From a checkpoint of a small multi-label image tagger: arch resnet, 5500 steps.
Rows from block 6, named by matrix and row number. Rows with one number belong to one channel. Each number is 200 + 40 x the weight over its row's rms, rounded and kept within 0 to 999. All counts start at 0. After the name is the row's rms in percent of the matrix's.
# convs0: first 3x3 conv (model.blocks.6.convs.0.weight, 96x96x3x3), inputs 60-69, a 3x3 kernel for each
# convs1: second 3x3 conv (model.blocks.6.convs.1.weight, 96x96x3x3, transposed), outputs 60-69, a 3x3 kernel for each
convs0.34,098,229,222,165,164,211,203,121,145,177,237,211,188,176,195,244,149,167,231,229,196,237,211,190,205,199,143,149,165,153,103,215,220,135,253,264,179,158,176,116,177,201,174,189,214,215,111,232,173,171,168,166,173,163,241,160,196,181,160,174,184,144,202,220,171,178,204,158,170,222,150,166,188,193,170,251,168,225,251,147,227,256,154,223,267,154,228,265,166,233,222
convs1.34,103,221,230,155,241,245,168,211,235,164,206,248,216,223,252,221,169,183,163,179,190,194,204,224,177,179,180,162,128,181,175,146,197,178,135,197,193,116,207,229,152,223,286,192,258,289,146,150,200,141,197,215,170,200,201,218,225,178,240,224,158,266,233,130,165,202,154,217,216,167,246,209,189,182,225,221,198,204,210,158,184,149,276,281,271,218,200,236,165,126,198
convs0.35,098,219,207,232,170,160,167,173,187,190,282,258,267,180,219,241,171,168,221,220,190,126,198,163,117,185,215,158,161,203,206,194,196,218,198,197,214,169,179,175,151,163,152,133,168,155,238,249,272,175,188,225,182,183,205,210,188,164,192,193,155,161,160,138,192,188,199,186,171,152,184,186,156,227,266,235,256,267,245,238,250,221,130,110,126,127,120,139,95,105,151
convs1.35,092,268,262,279,266,240,237,192,190,168,170,194,201,178,178,178,149,186,178,206,209,214,220,203,200,179,171,166,243,224,192,209,215,181,197,211,186,224,212,262,206,174,229,165,147,218,204,139,178,223,181,205,221,235,212,264,197,171,238,182,169,230,174,181,211,208,239,198,180,218,185,164,152,270,253,207,184,192,168,193,175,152,178,152,152,160,118,142,183,157,171
convs0.36,102,204,162,177,212,186,170,179,227,190,148,241,192,167,234,224,177,226,212,143,130,170,180,155,157,209,179,135,175,196,148,149,220,238,126,175,225,245,257,193,233,264,217,179,198,168,202,148,147,216,151,132,174,199,218,194,166,155,240,193,193,207,155,207,214,180,162,198,147,153,210,144,148,165,197,229,177,190,225,187,196,209,217,129,147,237,185,195,264,216,209
convs1.36,109,162,178,191,165,241,230,171,240,200,183,199,216,224,262,243,272,268,258,181,174,175,193,191,166,224,226,187,244,220,181,214,212,210,203,212,173,213,200,255,244,207,282,252,234,278,217,184,87,206,207,156,229,243,251,239,143,164,221,208,185,178,200,190,156,225,202,163,212,199,132,178,182,226,214,208,246,231,235,246,253,274,126,114,139,153,172,170,180,244,176
convs0.37,100,220,290,274,172,208,221,182,194,236,196,180,188,165,161,157,201,190,189,204,217,222,167,170,189,111,109,152,202,239,226,240,277,230,218,288,242,215,212,199,196,203,193,213,199,190,204,216,234,156,188,170,190,179,175,226,211,170,230,191,198,214,197,210,205,213,177,178,187,204,188,188,177,139,179,208,111,133,156,125,123,128,156,196,168,155,169,148,174,152,178
convs1.37,092,139,137,183,227,228,271,255,220,267,190,225,260,219,240,264,137,169,214,254,204,230,229,231,200,204,203,191,198,171,230,155,189,238,177,183,185,215,175,161,222,201,236,204,203,235,219,226,206,189,171,166,134,142,131,163,185,247,155,161,250,141,156,226,170,188,124,189,231,160,125,126,96,166,131,168,212,222,248,240,272,264,167,141,105,165,164,140,142,143,180
convs0.38,093,189,163,162,199,188,150,170,176,195,169,178,151,176,169,165,192,180,169,223,179,218,230,182,193,196,187,204,155,137,176,174,157,156,160,170,183,178,161,213,228,203,268,230,193,253,216,196,165,161,155,170,233,209,220,181,130,153,164,149,141,139,158,148,204,194,209,159,168,170,187,175,205,220,230,208,186,177,159,195,201,150,192,170,188,213,183,166,212,179,154
convs1.38,084,219,240,236,155,173,190,165,184,208,222,251,238,138,155,187,164,139,141,267,226,205,238,225,207,227,186,193,120,116,177,100,102,157,126,130,139,187,230,197,206,207,252,255,262,301,239,227,247,215,230,242,193,216,222,154,230,297,98,161,246,86,129,217,189,201,215,200,228,213,171,191,180,129,138,154,210,177,183,223,188,193,205,223,233,194,196,190,167,169,156
convs0.39,094,188,166,200,162,155,173,162,178,147,212,195,193,228,215,183,137,175,153,270,239,189,235,185,161,247,207,185,232,201,219,183,167,189,199,169,191,143,167,190,181,189,182,153,167,127,226,151,157,178,130,142,185,194,182,221,224,242,181,213,254,184,144,233,230,208,170,197,186,156,153,138,111,181,169,166,216,190,169,241,207,171,305,238,257,206,208,189,197,196,236
convs1.39,093,184,203,194,197,212,227,201,192,149,195,161,189,237,211,253,146,116,161,252,284,282,249,282,261,149,139,160,218,262,233,158,233,235,144,189,216,201,213,200,138,153,139,170,148,138,166,178,144,197,208,193,186,186,162,258,259,240,256,264,219,192,197,178,248,281,257,220,240,244,200,210,239,222,229,232,192,223,207,159,171,153,217,254,195,284,312,252,159,207,168
convs0.40,098,258,235,224,278,185,182,192,141,139,168,201,221,154,204,224,183,208,231,140,181,151,146,165,153,157,150,143,189,193,230,170,160,241,200,154,203,236,250,256,223,213,228,191,194,197,276,297,262,256,226,170,188,131,125,244,179,204,208,203,233,182,199,192,204,191,157,244,218,168,234,214,150,199,167,161,188,161,143,183,170,146,185,173,182,165,199,179,172,202,205
convs1.40,080,227,235,203,214,229,202,142,195,213,108,112,106,148,132,138,107,146,169,234,212,211,212,176,217,155,189,231,145,151,225,146,155,254,107,171,227,209,225,255,202,230,242,188,224,186,203,238,198,168,212,155,168,206,141,147,233,198,159,277,216,106,242,203,183,209,232,151,191,237,150,178,179,190,174,166,142,105,131,170,112,140,261,259,240,260,230,233,208,226,244
convs0.41,095,230,226,182,224,194,190,238,188,186,169,132,181,237,181,187,235,211,234,249,253,228,208,207,228,177,170,233,166,175,106,189,199,177,209,208,213,263,264,238,220,225,200,185,195,153,232,215,149,198,184,152,233,271,216,219,128,111,224,154,147,240,131,113,209,228,222,159,196,212,156,155,161,197,150,140,190,135,170,237,188,210,163,178,156,167,202,203,146,191,238
convs1.41,086,230,223,256,219,195,228,276,209,165,174,206,190,172,190,165,191,201,161,138,162,185,159,195,211,160,215,204,197,174,209,174,134,161,223,151,174,226,254,215,212,249,221,228,256,216,170,198,215,177,139,159,202,146,124,240,236,244,263,229,219,218,218,221,189,174,181,260,200,147,223,177,152,167,187,187,159,218,191,183,208,171,156,159,225,142,158,170,173,169,212
convs0.42,099,186,165,209,198,254,191,243,291,211,131,190,143,193,242,192,174,193,217,172,178,139,165,236,212,178,223,197,106,142,129,118,169,130,151,162,147,158,154,149,149,139,159,173,202,192,180,245,233,199,221,148,290,145,115,163,258,221,129,175,247,144,175,174,191,180,242,182,198,216,216,204,202,174,168,157,169,169,189,231,231,229,164,214,210,200,257,241,185,231,169
convs1.42,096,208,203,196,244,148,165,196,152,173,302,312,258,274,261,273,245,267,253,226,307,237,156,143,189,177,182,193,266,238,182,235,158,151,196,137,163,170,246,201,248,247,216,210,180,175,279,243,202,240,264,302,283,253,222,235,161,149,299,184,139,277,219,200,276,226,229,261,184,222,225,192,264,203,237,212,198,193,216,209,177,178,220,184,180,231,199,164,246,260,233
convs0.43,099,224,212,218,221,193,201,232,185,212,216,233,182,214,212,146,216,216,146,219,217,202,235,229,174,215,246,197,230,198,194,156,230,253,111,164,233,198,181,233,187,167,214,179,158,169,204,224,171,268,234,180,254,184,233,234,260,203,207,202,151,209,194,191,199,173,136,260,203,138,193,211,179,168,179,214,186,190,207,212,209,216,257,255,241,200,232,221,80,142,140
convs1.43,087,158,173,173,102,187,128,189,198,167,190,126,195,220,154,155,221,166,152,178,119,148,183,170,156,195,183,164,184,195,192,177,177,179,166,164,206,177,199,171,139,181,159,179,193,191,203,229,214,152,123,161,185,108,158,278,216,213,250,223,219,233,208,230,168,188,234,155,107,174,207,167,186,205,213,159,178,228,197,174,214,172,195,142,109,249,173,171,343,331,323
convs0.44,103,177,247,246,193,268,249,179,213,241,204,192,152,216,246,204,218,273,228,178,204,218,166,220,260,141,206,237,147,155,185,228,212,166,265,226,172,211,192,211,208,180,198,204,152,143,178,221,187,189,240,218,226,205,205,205,204,206,152,174,236,138,180,254,146,181,162,159,220,212,168,208,213,218,195,194,169,167,189,141,172,211,243,211,141,187,204,143,214,192,146
convs1.44,109,314,311,239,318,238,173,251,200,192,188,203,157,248,233,187,249,237,215,182,215,205,183,157,175,228,224,182,140,209,274,178,206,232,176,225,250,180,184,199,174,178,209,163,195,189,179,164,212,199,180,218,179,137,150,149,166,160,113,152,159,136,205,199,222,260,164,185,205,142,164,168,143,280,221,208,316,263,273,289,219,302,137,184,159,153,179,174,183,210,185
convs0.45,098,183,187,155,181,220,245,150,204,229,245,162,257,204,190,255,238,190,182,174,129,152,218,232,243,233,252,254,132,159,188,98,158,135,122,145,119,128,140,120,151,159,154,154,158,172,164,223,239,212,235,231,225,190,135,244,160,165,244,180,197,243,163,193,241,213,187,236,184,133,276,193,152,202,186,221,207,197,208,171,152,185,132,179,103,158,152,67,162,154,202
convs1.45,081,177,151,173,209,190,211,218,215,204,222,257,184,209,226,167,218,212,184,193,178,144,165,174,169,135,141,172,214,193,176,236,222,188,239,227,182,203,177,188,165,161,169,150,143,122,187,154,149,218,198,123,222,163,125,200,192,179,177,153,161,196,151,168,187,254,261,166,271,241,194,211,188,206,188,112,191,217,155,172,185,160,192,181,143,149,124,101,161,150,106
convs0.46,100,251,165,173,323,204,145,278,216,164,220,240,183,239,222,153,279,218,146,213,189,219,215,206,200,200,180,173,80,195,154,181,206,169,219,220,167,138,170,219,129,179,243,109,189,217,277,208,222,224,170,211,194,178,206,133,126,244,205,184,199,220,176,188,213,184,178,201,189,171,228,192,148,197,214,191,178,216,160,163,171,177,255,194,162,244,209,221,229,181,130
convs1.46,104,303,233,142,326,273,145,321,262,154,212,223,208,176,221,186,177,201,186,203,161,196,190,167,154,190,161,149,186,224,252,136,135,198,168,193,274,215,205,241,177,237,262,204,234,221,262,234,217,254,233,174,234,205,171,225,245,266,236,279,236,235,254,220,273,220,183,266,217,196,238,223,168,210,221,240,200,191,204,197,153,140,264,285,193,233,230,166,213,214,179
convs0.47,103,239,197,141,200,208,141,143,155,171,145,193,228,129,157,222,110,138,165,246,198,151,225,185,162,232,212,225,243,267,198,212,239,163,185,210,150,214,169,209,214,186,213,196,191,210,225,228,145,162,222,152,180,210,175,201,170,246,198,209,298,177,229,255,196,161,175,186,189,188,180,228,167,213,157,209,190,153,165,183,149,174,286,184,184,273,190,218,249,195,202
convs1.47,101,143,197,234,187,179,176,202,158,160,237,157,161,255,146,138,221,110,147,176,158,217,198,145,219,190,198,214,167,199,196,212,183,231,242,224,233,129,235,149,170,211,162,190,212,197,206,206,200,198,241,243,187,190,198,132,182,219,184,168,181,250,189,178,190,268,196,263,202,250,210,180,215,156,144,122,166,139,161,138,216,196,290,210,206,225,163,167,161,130,185
convs0.48,098,170,162,146,206,182,183,156,167,170,185,191,231,248,283,279,218,259,241,204,203,206,173,192,186,159,159,139,201,198,187,183,217,199,195,268,246,223,205,239,223,230,265,215,200,243,246,220,192,205,203,217,165,195,235,142,166,118,208,200,168,286,263,254,168,170,151,213,244,234,200,217,207,179,169,226,210,228,252,173,207,196,168,176,159,209,238,225,167,201,191
convs1.48,100,212,227,243,167,176,181,165,158,170,296,249,222,243,222,159,296,282,218,171,187,176,130,136,120,168,205,153,302,217,161,258,204,153,229,199,182,167,197,202,203,251,299,217,256,241,275,294,256,245,263,213,209,177,167,99,208,286,73,165,244,107,177,220,162,129,146,198,165,180,203,164,159,198,169,175,228,194,193,264,228,204,161,137,170,169,157,166,156,174,188
convs0.49,099,210,243,166,209,224,212,208,252,239,190,201,213,255,221,180,240,197,175,233,208,190,212,203,146,163,150,132,214,178,193,139,174,158,134,198,198,136,165,149,191,204,169,185,221,189,223,280,156,284,275,177,246,218,198,186,183,248,178,145,195,142,152,179,194,231,204,159,176,184,179,181,205,193,238,242,139,166,161,156,163,170,191,173,126,215,258,243,257,276,218
convs1.49,088,258,263,200,238,243,222,283,279,266,194,204,160,209,189,165,176,168,159,203,220,204,140,224,189,164,195,198,181,176,220,199,181,190,185,172,183,249,236,201,179,184,184,154,197,208,252,184,212,187,141,144,163,146,169,223,180,227,207,151,198,199,105,173,160,169,177,185,194,147,160,187,178,219,194,163,213,213,200,181,149,141,155,236,230,150,187,209,134,152,227
convs0.50,106,158,155,162,170,171,192,241,219,224,206,268,196,203,261,212,205,198,227,196,188,189,200,210,218,185,192,215,103,220,179,171,240,207,176,126,156,171,145,161,160,145,169,210,192,189,244,176,144,201,190,180,203,201,196,222,179,285,256,221,247,275,303,169,184,183,168,199,187,201,202,172,201,151,178,169,205,212,186,198,186,163,160,144,178,212,211,195,234,259,213
convs1.50,109,223,247,209,215,215,199,208,183,204,198,201,200,193,222,160,227,247,222,225,220,209,214,225,180,264,279,245,183,162,211,243,166,165,217,213,204,224,186,175,252,186,170,229,163,142,183,156,134,179,174,200,187,192,199,226,231,214,223,239,170,282,211,171,193,198,149,191,196,177,174,168,161,132,164,146,223,239,218,251,243,232,211,190,143,228,227,178,239,243,162
convs0.51,094,142,196,213,158,168,195,186,176,192,220,189,119,226,200,165,228,230,193,263,230,230,267,198,174,240,177,157,146,133,151,110,95,137,65,29,80,192,196,225,203,198,216,188,179,173,239,166,164,203,162,244,186,192,255,145,148,131,147,157,104,152,140,87,218,232,224,249,246,199,248,249,177,184,180,181,193,202,200,174,161,166,149,144,205,170,168,191,230,218,233
convs1.51,096,208,203,213,263,265,239,244,248,218,232,233,225,233,227,189,233,214,189,202,186,194,161,153,149,161,163,172,181,178,160,169,186,180,139,138,165,150,166,193,130,149,155,136,156,180,239,228,191,258,238,234,243,224,264,163,244,260,130,202,251,122,157,231,119,119,150,157,122,146,143,82,119,167,156,183,174,156,167,187,156,175,222,198,190,195,152,184,144,124,130
convs0.52,101,191,178,148,151,146,171,149,162,163,222,260,297,171,184,242,239,147,149,215,187,194,230,246,216,198,222,179,223,236,385,213,174,262,231,160,190,224,258,265,193,232,234,182,192,200,197,170,179,233,250,216,219,226,201,210,175,152,207,233,186,188,247,208,187,171,171,252,238,218,223,249,230,263,269,251,182,209,203,219,228,204,208,212,236,251,198,217,192,171,205
convs1.52,090,242,226,227,211,207,206,189,190,191,93,190,158,176,182,215,177,152,180,90,141,205,144,182,196,218,258,298,235,250,258,196,231,213,183,243,245,177,144,161,163,172,194,224,181,201,239,269,216,276,282,239,230,254,227,242,235,222,232,214,170,194,231,184,230,199,200,209,214,201,119,130,109,235,202,199,219,165,184,222,184,204,159,169,171,188,146,144,239,183,176
convs0.53,101,206,208,201,245,257,224,228,222,170,166,159,208,214,179,219,243,190,150,193,170,209,159,134,208,175,144,237,119,163,158,201,241,180,243,284,166,197,181,122,196,175,116,158,163,114,134,134,141,176,177,199,150,230,196,172,196,218,219,157,174,211,168,196,270,258,282,206,207,206,205,187,235,161,141,170,184,183,201,195,189,191,297,269,247,210,197,140,229,172,186
convs1.53,102,181,211,190,218,235,182,220,223,208,167,225,204,161,200,220,236,264,258,195,225,246,205,152,202,198,159,165,257,310,280,229,286,294,189,271,316,218,180,199,213,203,201,204,143,183,269,265,255,171,189,181,188,146,170,255,204,145,234,168,120,232,184,150,183,115,101,196,204,132,256,271,241,195,230,242,237,270,256,173,205,206,218,210,195,229,182,168,154,170,168
convs0.54,096,144,220,210,196,249,242,189,207,244,201,197,153,263,275,209,250,246,240,262,239,285,246,192,185,218,174,147,180,202,134,238,234,197,204,204,197,188,158,134,198,145,141,225,197,178,162,199,234,172,206,206,214,188,198,227,197,175,266,257,205,219,251,222,217,231,252,170,240,247,215,217,221,219,225,256,234,221,214,164,161,144,251,224,184,247,197,157,235,179,91
convs1.54,097,187,206,232,210,207,229,182,206,175,165,187,204,149,195,175,133,140,157,235,173,198,268,253,244,161,195,219,189,223,229,149,181,209,158,186,226,195,193,202,251,239,251,189,183,215,116,104,136,166,220,248,243,238,277,242,260,167,249,261,173,211,206,149,239,200,207,196,199,221,202,182,210,188,186,162,155,185,210,138,146,180,176,183,202,141,140,143,164,129,129
convs0.55,099,167,216,189,174,243,255,206,277,305,209,198,168,173,176,136,164,145,105,197,163,150,203,193,194,257,265,275,185,160,149,130,129,166,170,150,164,168,177,174,159,188,201,143,185,199,204,198,161,164,150,142,138,145,156,206,229,139,224,167,123,233,131,177,155,177,205,171,175,186,189,181,190,259,203,218,180,153,190,84,93,153,173,195,255,185,182,237,206,174,192
convs1.55,102,217,171,187,189,172,212,174,150,208,209,204,173,180,165,160,206,165,153,195,212,236,175,155,202,214,188,185,208,255,306,144,157,249,182,165,227,180,154,138,234,224,194,292,310,268,232,244,269,256,227,179,234,179,164,187,252,271,200,228,261,169,173,196,173,214,224,128,159,222,181,192,236,225,233,237,251,225,199,273,224,213,199,209,183,216,229,259,138,159,188
convs0.56,098,278,220,201,228,203,163,225,206,151,233,193,224,262,220,214,206,166,136,261,240,199,242,226,222,286,250,223,77,82,107,92,143,198,137,202,235,257,254,221,224,205,187,176,151,167,285,254,214,176,183,120,138,161,150,134,187,226,200,194,225,238,220,215,155,167,180,198,208,207,191,243,240,261,279,241,240,234,183,277,253,193,272,263,240,200,162,186,177,135,171
convs1.56,087,238,231,187,263,218,161,216,169,133,169,173,169,184,222,189,218,211,171,230,237,204,229,259,202,181,195,98,205,126,142,211,133,139,228,119,88,209,182,200,192,191,208,187,203,201,182,179,167,227,171,208,236,177,175,162,166,155,238,243,200,273,284,221,170,222,178,166,170,129,215,204,181,230,211,197,243,270,231,215,238,180,267,215,194,211,193,142,186,220,169
convs0.57,100,231,207,178,206,176,197,201,151,188,233,207,179,234,206,188,246,232,197,202,213,181,236,211,206,248,198,193,139,171,183,191,195,200,166,165,209,142,123,128,156,136,137,153,153,150,309,252,160,207,173,129,164,177,145,135,204,191,141,210,201,143,159,168,234,198,146,254,193,138,245,182,135,209,237,225,168,180,178,186,180,183,139,180,220,184,206,254,186,193,222
convs1.57,100,226,278,242,212,304,284,243,275,257,243,198,172,241,196,154,244,203,156,161,150,78,190,190,115,211,234,164,286,215,147,236,153,104,224,182,141,203,178,146,209,209,171,183,184,164,190,182,166,195,207,209,248,288,307,216,192,194,211,181,178,206,137,131,175,200,229,226,222,219,195,198,207,240,196,155,225,214,145,151,137,134,177,148,173,158,110,108,232,185,164
convs0.58,096,224,219,166,174,195,172,151,162,187,212,264,268,254,283,258,263,270,218,166,204,153,179,228,182,173,231,196,183,187,164,180,224,185,124,159,154,208,225,228,193,206,210,181,248,268,185,212,231,120,190,160,164,180,193,189,208,220,193,210,228,188,148,145,166,187,171,198,213,187,198,212,214,178,227,210,174,213,221,193,200,211,160,169,179,226,206,251,238,193,243
convs1.58,106,192,197,172,225,235,216,243,190,181,174,132,152,209,186,181,169,170,136,183,167,183,251,247,251,267,259,238,157,189,147,155,239,226,139,211,221,152,185,224,137,189,224,177,247,255,205,205,128,190,214,199,213,246,244,194,195,166,173,183,150,181,164,131,145,158,203,165,187,222,156,194,234,161,198,141,177,203,169,166,165,151,168,205,212,170,186,206,142,152,158
convs0.59,104,224,191,196,213,200,237,181,234,253,145,153,227,143,139,243,154,165,245,236,215,144,218,174,112,205,197,133,236,209,225,259,202,221,204,160,208,257,210,141,295,235,150,238,174,127,173,198,240,142,141,263,156,203,306,213,223,233,184,236,229,163,213,206,152,179,221,160,174,200,194,189,156,208,175,158,211,175,196,184,139,175,150,157,309,135,156,291,152,143,209
convs1.59,108,273,193,98,287,171,146,277,165,185,170,158,107,182,216,143,145,181,180,148,205,217,154,216,295,150,206,272,277,197,163,290,214,159,251,159,148,198,183,204,207,172,186,202,210,203,189,161,153,215,191,171,222,195,183,251,214,139,248,197,128,206,241,166,262,187,246,214,157,241,157,107,208,207,210,163,209,242,207,221,258,239,225,161,188,273,226,200,261,253,205
convs0.60,106,168,130,171,217,175,140,249,226,148,186,191,196,215,204,139,303,267,160,184,154,185,196,189,227,198,194,221,235,166,178,266,164,156,282,161,142,211,180,151,185,194,144,152,187,159,133,113,169,249,152,213,227,167,201,217,258,173,194,224,208,188,182,227,187,198,179,191,220,209,246,190,222,164,132,195,197,180,232,239,235,240,144,154,164,192,216,192,212,216,203
convs1.60,107,187,162,162,236,183,181,240,227,272,201,188,223,155,176,146,217,183,166,205,218,228,147,182,174,220,182,226,165,145,200,167,116,162,253,144,242,242,232,258,231,199,283,194,181,248,221,147,177,152,176,159,181,211,173,183,167,245,151,194,241,169,208,218,245,182,184,225,223,194,216,218,250,160,123,184,158,211,214,186,231,232,222,181,140,193,195,123,262,238,192
convs0.61,099,143,160,174,181,194,183,165,197,196,208,204,164,211,188,208,193,181,178,198,216,239,228,235,242,221,222,256,200,239,265,228,222,197,197,175,141,232,231,230,223,210,225,223,238,205,241,248,268,182,224,235,156,143,135,164,206,218,133,161,177,164,166,161,177,198,201,162,159,165,159,153,170,136,153,150,177,193,184,213,233,219,137,154,126,179,158,108,244,200,183
convs1.61,109,221,261,234,194,191,198,190,201,205,195,165,122,171,158,156,222,211,220,273,247,211,194,154,175,137,107,138,193,193,180,221,196,256,259,201,228,204,209,221,259,274,272,279,295,306,198,174,226,235,275,270,240,264,202,162,196,206,192,215,197,224,208,161,198,193,215,143,127,162,90,89,146,169,174,156,143,112,114,167,150,144,194,151,158,168,162,196,131,111,129
convs0.62,097,169,170,196,155,152,198,195,191,267,203,245,276,213,258,233,177,197,176,196,222,172,197,212,166,195,214,189,221,255,163,172,166,157,235,221,156,212,213,186,223,219,191,196,215,218,180,154,141,132,100,149,162,99,204,176,164,182,195,164,184,194,174,153,222,169,152,200,198,157,186,196,166,238,216,181,195,158,156,229,217,199,149,151,182,145,188,192,193,197,163
convs1.62,095,226,174,173,209,178,191,157,181,213,192,156,147,192,159,208,208,174,247,214,197,141,194,161,166,216,213,166,179,183,196,176,206,272,238,259,299,284,223,194,257,223,166,270,279,189,278,221,181,244,186,182,237,240,271,147,237,225,175,200,200,222,193,187,183,194,223,195,220,236,209,251,258,221,225,221,238,194,212,195,147,175,199,196,171,206,201,179,227,167,189
convs0.63,101,204,238,222,227,220,205,226,212,224,207,196,208,179,185,220,182,219,277,174,183,184,184,170,153,196,141,140,172,189,252,152,179,218,117,178,228,199,160,122,217,170,132,222,187,158,214,279,222,260,263,234,281,254,262,195,195,256,196,229,294,199,216,260,137,150,149,110,149,176,88,138,178,155,146,165,170,192,215,146,204,223,129,171,193,186,169,175,230,204,167
convs1.63,092,146,127,112,161,119,114,164,136,159,202,206,213,219,223,221,200,197,194,183,187,178,184,178,175,201,208,228,195,138,196,169,130,201,210,177,228,194,211,157,188,182,143,213,195,154,171,182,177,236,174,176,280,230,212,128,157,209,154,180,218,215,203,191,210,221,237,209,192,222,233,190,199,144,169,154,195,187,174,186,204,198,183,196,154,146,163,181,127,145,171
convs0.64,098,180,188,169,178,196,190,163,156,144,194,173,190,175,144,149,183,124,144,179,180,160,176,172,192,196,172,185,216,160,184,195,157,184,226,170,197,216,281,291,250,319,336,252,320,297,206,240,189,196,186,162,233,214,210,234,254,273,214,228,234,177,219,229,167,173,189,195,187,171,209,203,201,195,183,219,177,175,253,150,153,215,220,229,225,223,229,228,212,206,202
convs1.64,099,186,211,191,182,238,202,202,254,214,215,177,178,221,168,176,161,134,149,170,154,158,173,155,198,149,122,148,221,170,232,180,113,216,174,88,191,238,301,254,184,231,191,143,179,145,151,149,188,199,190,216,277,311,295,166,224,268,132,205,263,143,229,264,224,173,204,172,157,214,230,227,283,236,240,264,215,217,237,296,315,312,207,174,163,220,188,192,220,202,216
convs0.65,100,226,238,232,174,230,189,146,199,187,208,194,179,224,187,152,178,152,105,235,230,231,199,191,181,192,188,175,232,193,217,219,182,182,183,173,183,211,215,235,200,219,255,177,203,237,253,253,176,173,175,156,285,277,254,224,257,224,221,250,215,190,198,172,214,223,222,157,160,179,210,190,239,199,203,183,233,216,217,206,201,168,175,228,215,157,189,171,122,152,158
convs1.65,110,185,218,164,239,230,220,244,201,203,192,161,157,192,232,181,212,216,238,176,185,149,258,246,225,153,160,135,161,212,205,181,190,196,204,165,166,223,205,211,188,185,239,243,211,261,240,205,195,229,230,226,160,170,163,195,180,207,164,173,217,138,175,224,158,177,147,165,173,117,172,154,141,147,165,200,174,190,179,182,194,184,193,190,177,230,192,168,199,162,198
convs0.66,099,147,147,196,160,181,194,223,258,232,183,183,214,207,199,219,209,206,217,258,245,242,177,193,208,194,218,241,184,182,203,180,201,206,145,209,262,194,185,189,208,226,223,221,217,219,239,216,251,251,222,222,219,225,176,161,193,123,177,225,152,148,229,175,191,204,186,189,216,213,171,175,192,175,227,235,217,258,227,198,239,220,196,212,197,175,207,172,203,241,217
convs1.66,108,188,207,274,197,199,240,246,261,232,227,214,227,195,203,192,190,162,150,170,109,165,177,207,231,176,224,200,224,153,179,180,149,197,143,168,213,139,227,235,203,226,215,195,202,186,156,168,191,146,167,240,171,207,218,190,237,212,174,243,212,182,226,217,150,200,197,186,273,288,174,246,315,189,212,226,205,233,257,162,180,197,187,173,244,191,171,228,189,170,210
convs0.67,099,133,151,171,153,179,191,205,215,232,208,235,239,169,207,168,228,231,213,179,234,244,250,264,228,270,277,237,151,229,272,160,240,217,158,242,165,287,254,194,266,261,216,265,266,242,165,212,186,204,177,182,211,216,199,148,153,168,191,191,171,214,213,216,214,244,173,233,181,113,197,184,160,205,185,159,169,162,142,159,144,146,221,215,208,191,143,133,155,141,158
convs1.67,087,187,172,166,165,171,144,212,183,161,194,208,196,237,214,231,254,198,209,149,156,254,216,205,209,270,247,205,258,243,213,251,206,157,286,205,165,225,158,135,251,229,197,166,176,159,238,200,173,209,245,231,145,184,212,212,169,178,205,175,199,154,195,212,178,122,170,178,181,175,175,191,160,233,133,133,234,150,119,187,178,122,186,199,204,180,211,228,169,183,227
convs0.68,101,172,252,264,169,207,212,165,169,196,201,161,166,204,222,200,166,210,261,177,169,166,201,209,214,238,211,200,283,252,230,214,190,224,136,90,200,235,218,192,209,214,226,205,188,176,172,252,222,181,221,203,159,162,194,193,226,250,162,212,179,144,174,125,243,207,195,202,181,165,197,170,183,210,215,233,220,259,268,205,219,245,252,209,133,179,192,193,118,149,189
convs1.68,101,179,186,160,183,234,182,224,226,210,203,177,184,208,207,232,207,249,239,151,169,196,180,198,180,188,233,227,200,175,232,199,209,265,159,215,286,188,127,189,170,178,205,186,209,199,202,206,197,255,208,220,106,143,191,206,205,219,223,195,177,210,222,219,179,217,217,187,186,231,150,151,135,115,146,208,205,194,246,180,175,198,202,241,229,231,245,207,177,203,204
convs0.69,102,184,202,204,145,178,196,120,157,147,214,227,147,233,235,156,177,245,180,216,257,233,156,188,171,195,220,206,220,171,183,215,204,195,183,157,127,146,160,153,188,184,166,192,202,205,167,217,238,180,295,281,214,259,211,206,216,205,172,195,206,135,190,206,166,185,230,174,161,191,155,192,260,233,190,102,235,181,117,184,154,119,220,174,175,146,138,199,171,166,245
convs1.69,096,249,162,181,198,181,197,218,180,205,220,182,214,228,173,222,235,196,214,213,175,170,178,173,253,156,157,189,134,263,206,142,228,227,174,211,164,279,244,193,245,213,185,253,186,196,245,235,236,186,246,267,171,182,197,251,121,184,214,155,191,227,181,238,214,202,222,193,212,209,236,202,173,187,173,172,206,192,181,247,265,187,236,219,171,248,184,169,222,181,147
convs0.70,102,215,261,222,211,255,202,208,262,226,154,212,210,159,232,223,160,213,210,176,177,171,172,190,193,158,217,201,259,134,178,259,148,217,257,136,234,191,173,184,210,174,204,225,209,193,177,249,173,195,240,160,211,224,170,79,281,226,65,270,147,56,296,172,220,213,201,235,262,221,203,243,212,194,176,219,213,150,197,247,182,209,251,204,172,259,235,234,177,173,178
convs1.70,104,148,179,160,184,243,241,169,193,200,212,188,223,180,149,199,150,115,199,118,182,175,191,220,183,149,176,181,174,317,308,98,238,272,115,224,276,158,175,191,173,200,168,206,248,206,242,244,226,211,246,211,167,192,165,189,215,199,183,233,221,178,237,196,139,114,122,148,166,167,169,192,182,161,260,233,174,231,222,163,194,174,172,263,242,175,201,197,150,170,153
convs0.71,097,162,170,204,180,192,255,178,191,203,214,230,177,230,251,176,254,253,186,218,250,254,193,261,294,149,181,232,298,185,144,274,200,171,185,173,212,192,238,243,168,241,251,123,193,225,219,176,138,201,187,149,189,170,137,149,176,147,201,120,114,272,128,117,184,204,216,201,189,213,173,162,207,148,137,165,178,184,204,163,185,212,216,270,226,201,234,172,188,221,197
convs1.71,105,182,125,126,188,155,152,212,120,115,206,154,105,255,176,131,267,187,129,219,226,222,216,236,200,187,145,111,177,224,193,209,240,208,211,206,223,142,169,175,168,202,210,167,189,203,223,221,187,229,198,193,188,141,158,236,250,246,216,221,247,173,196,200,203,155,177,247,237,226,226,211,218,198,216,188,220,230,184,229,211,146,212,200,201,168,169,163,187,181,188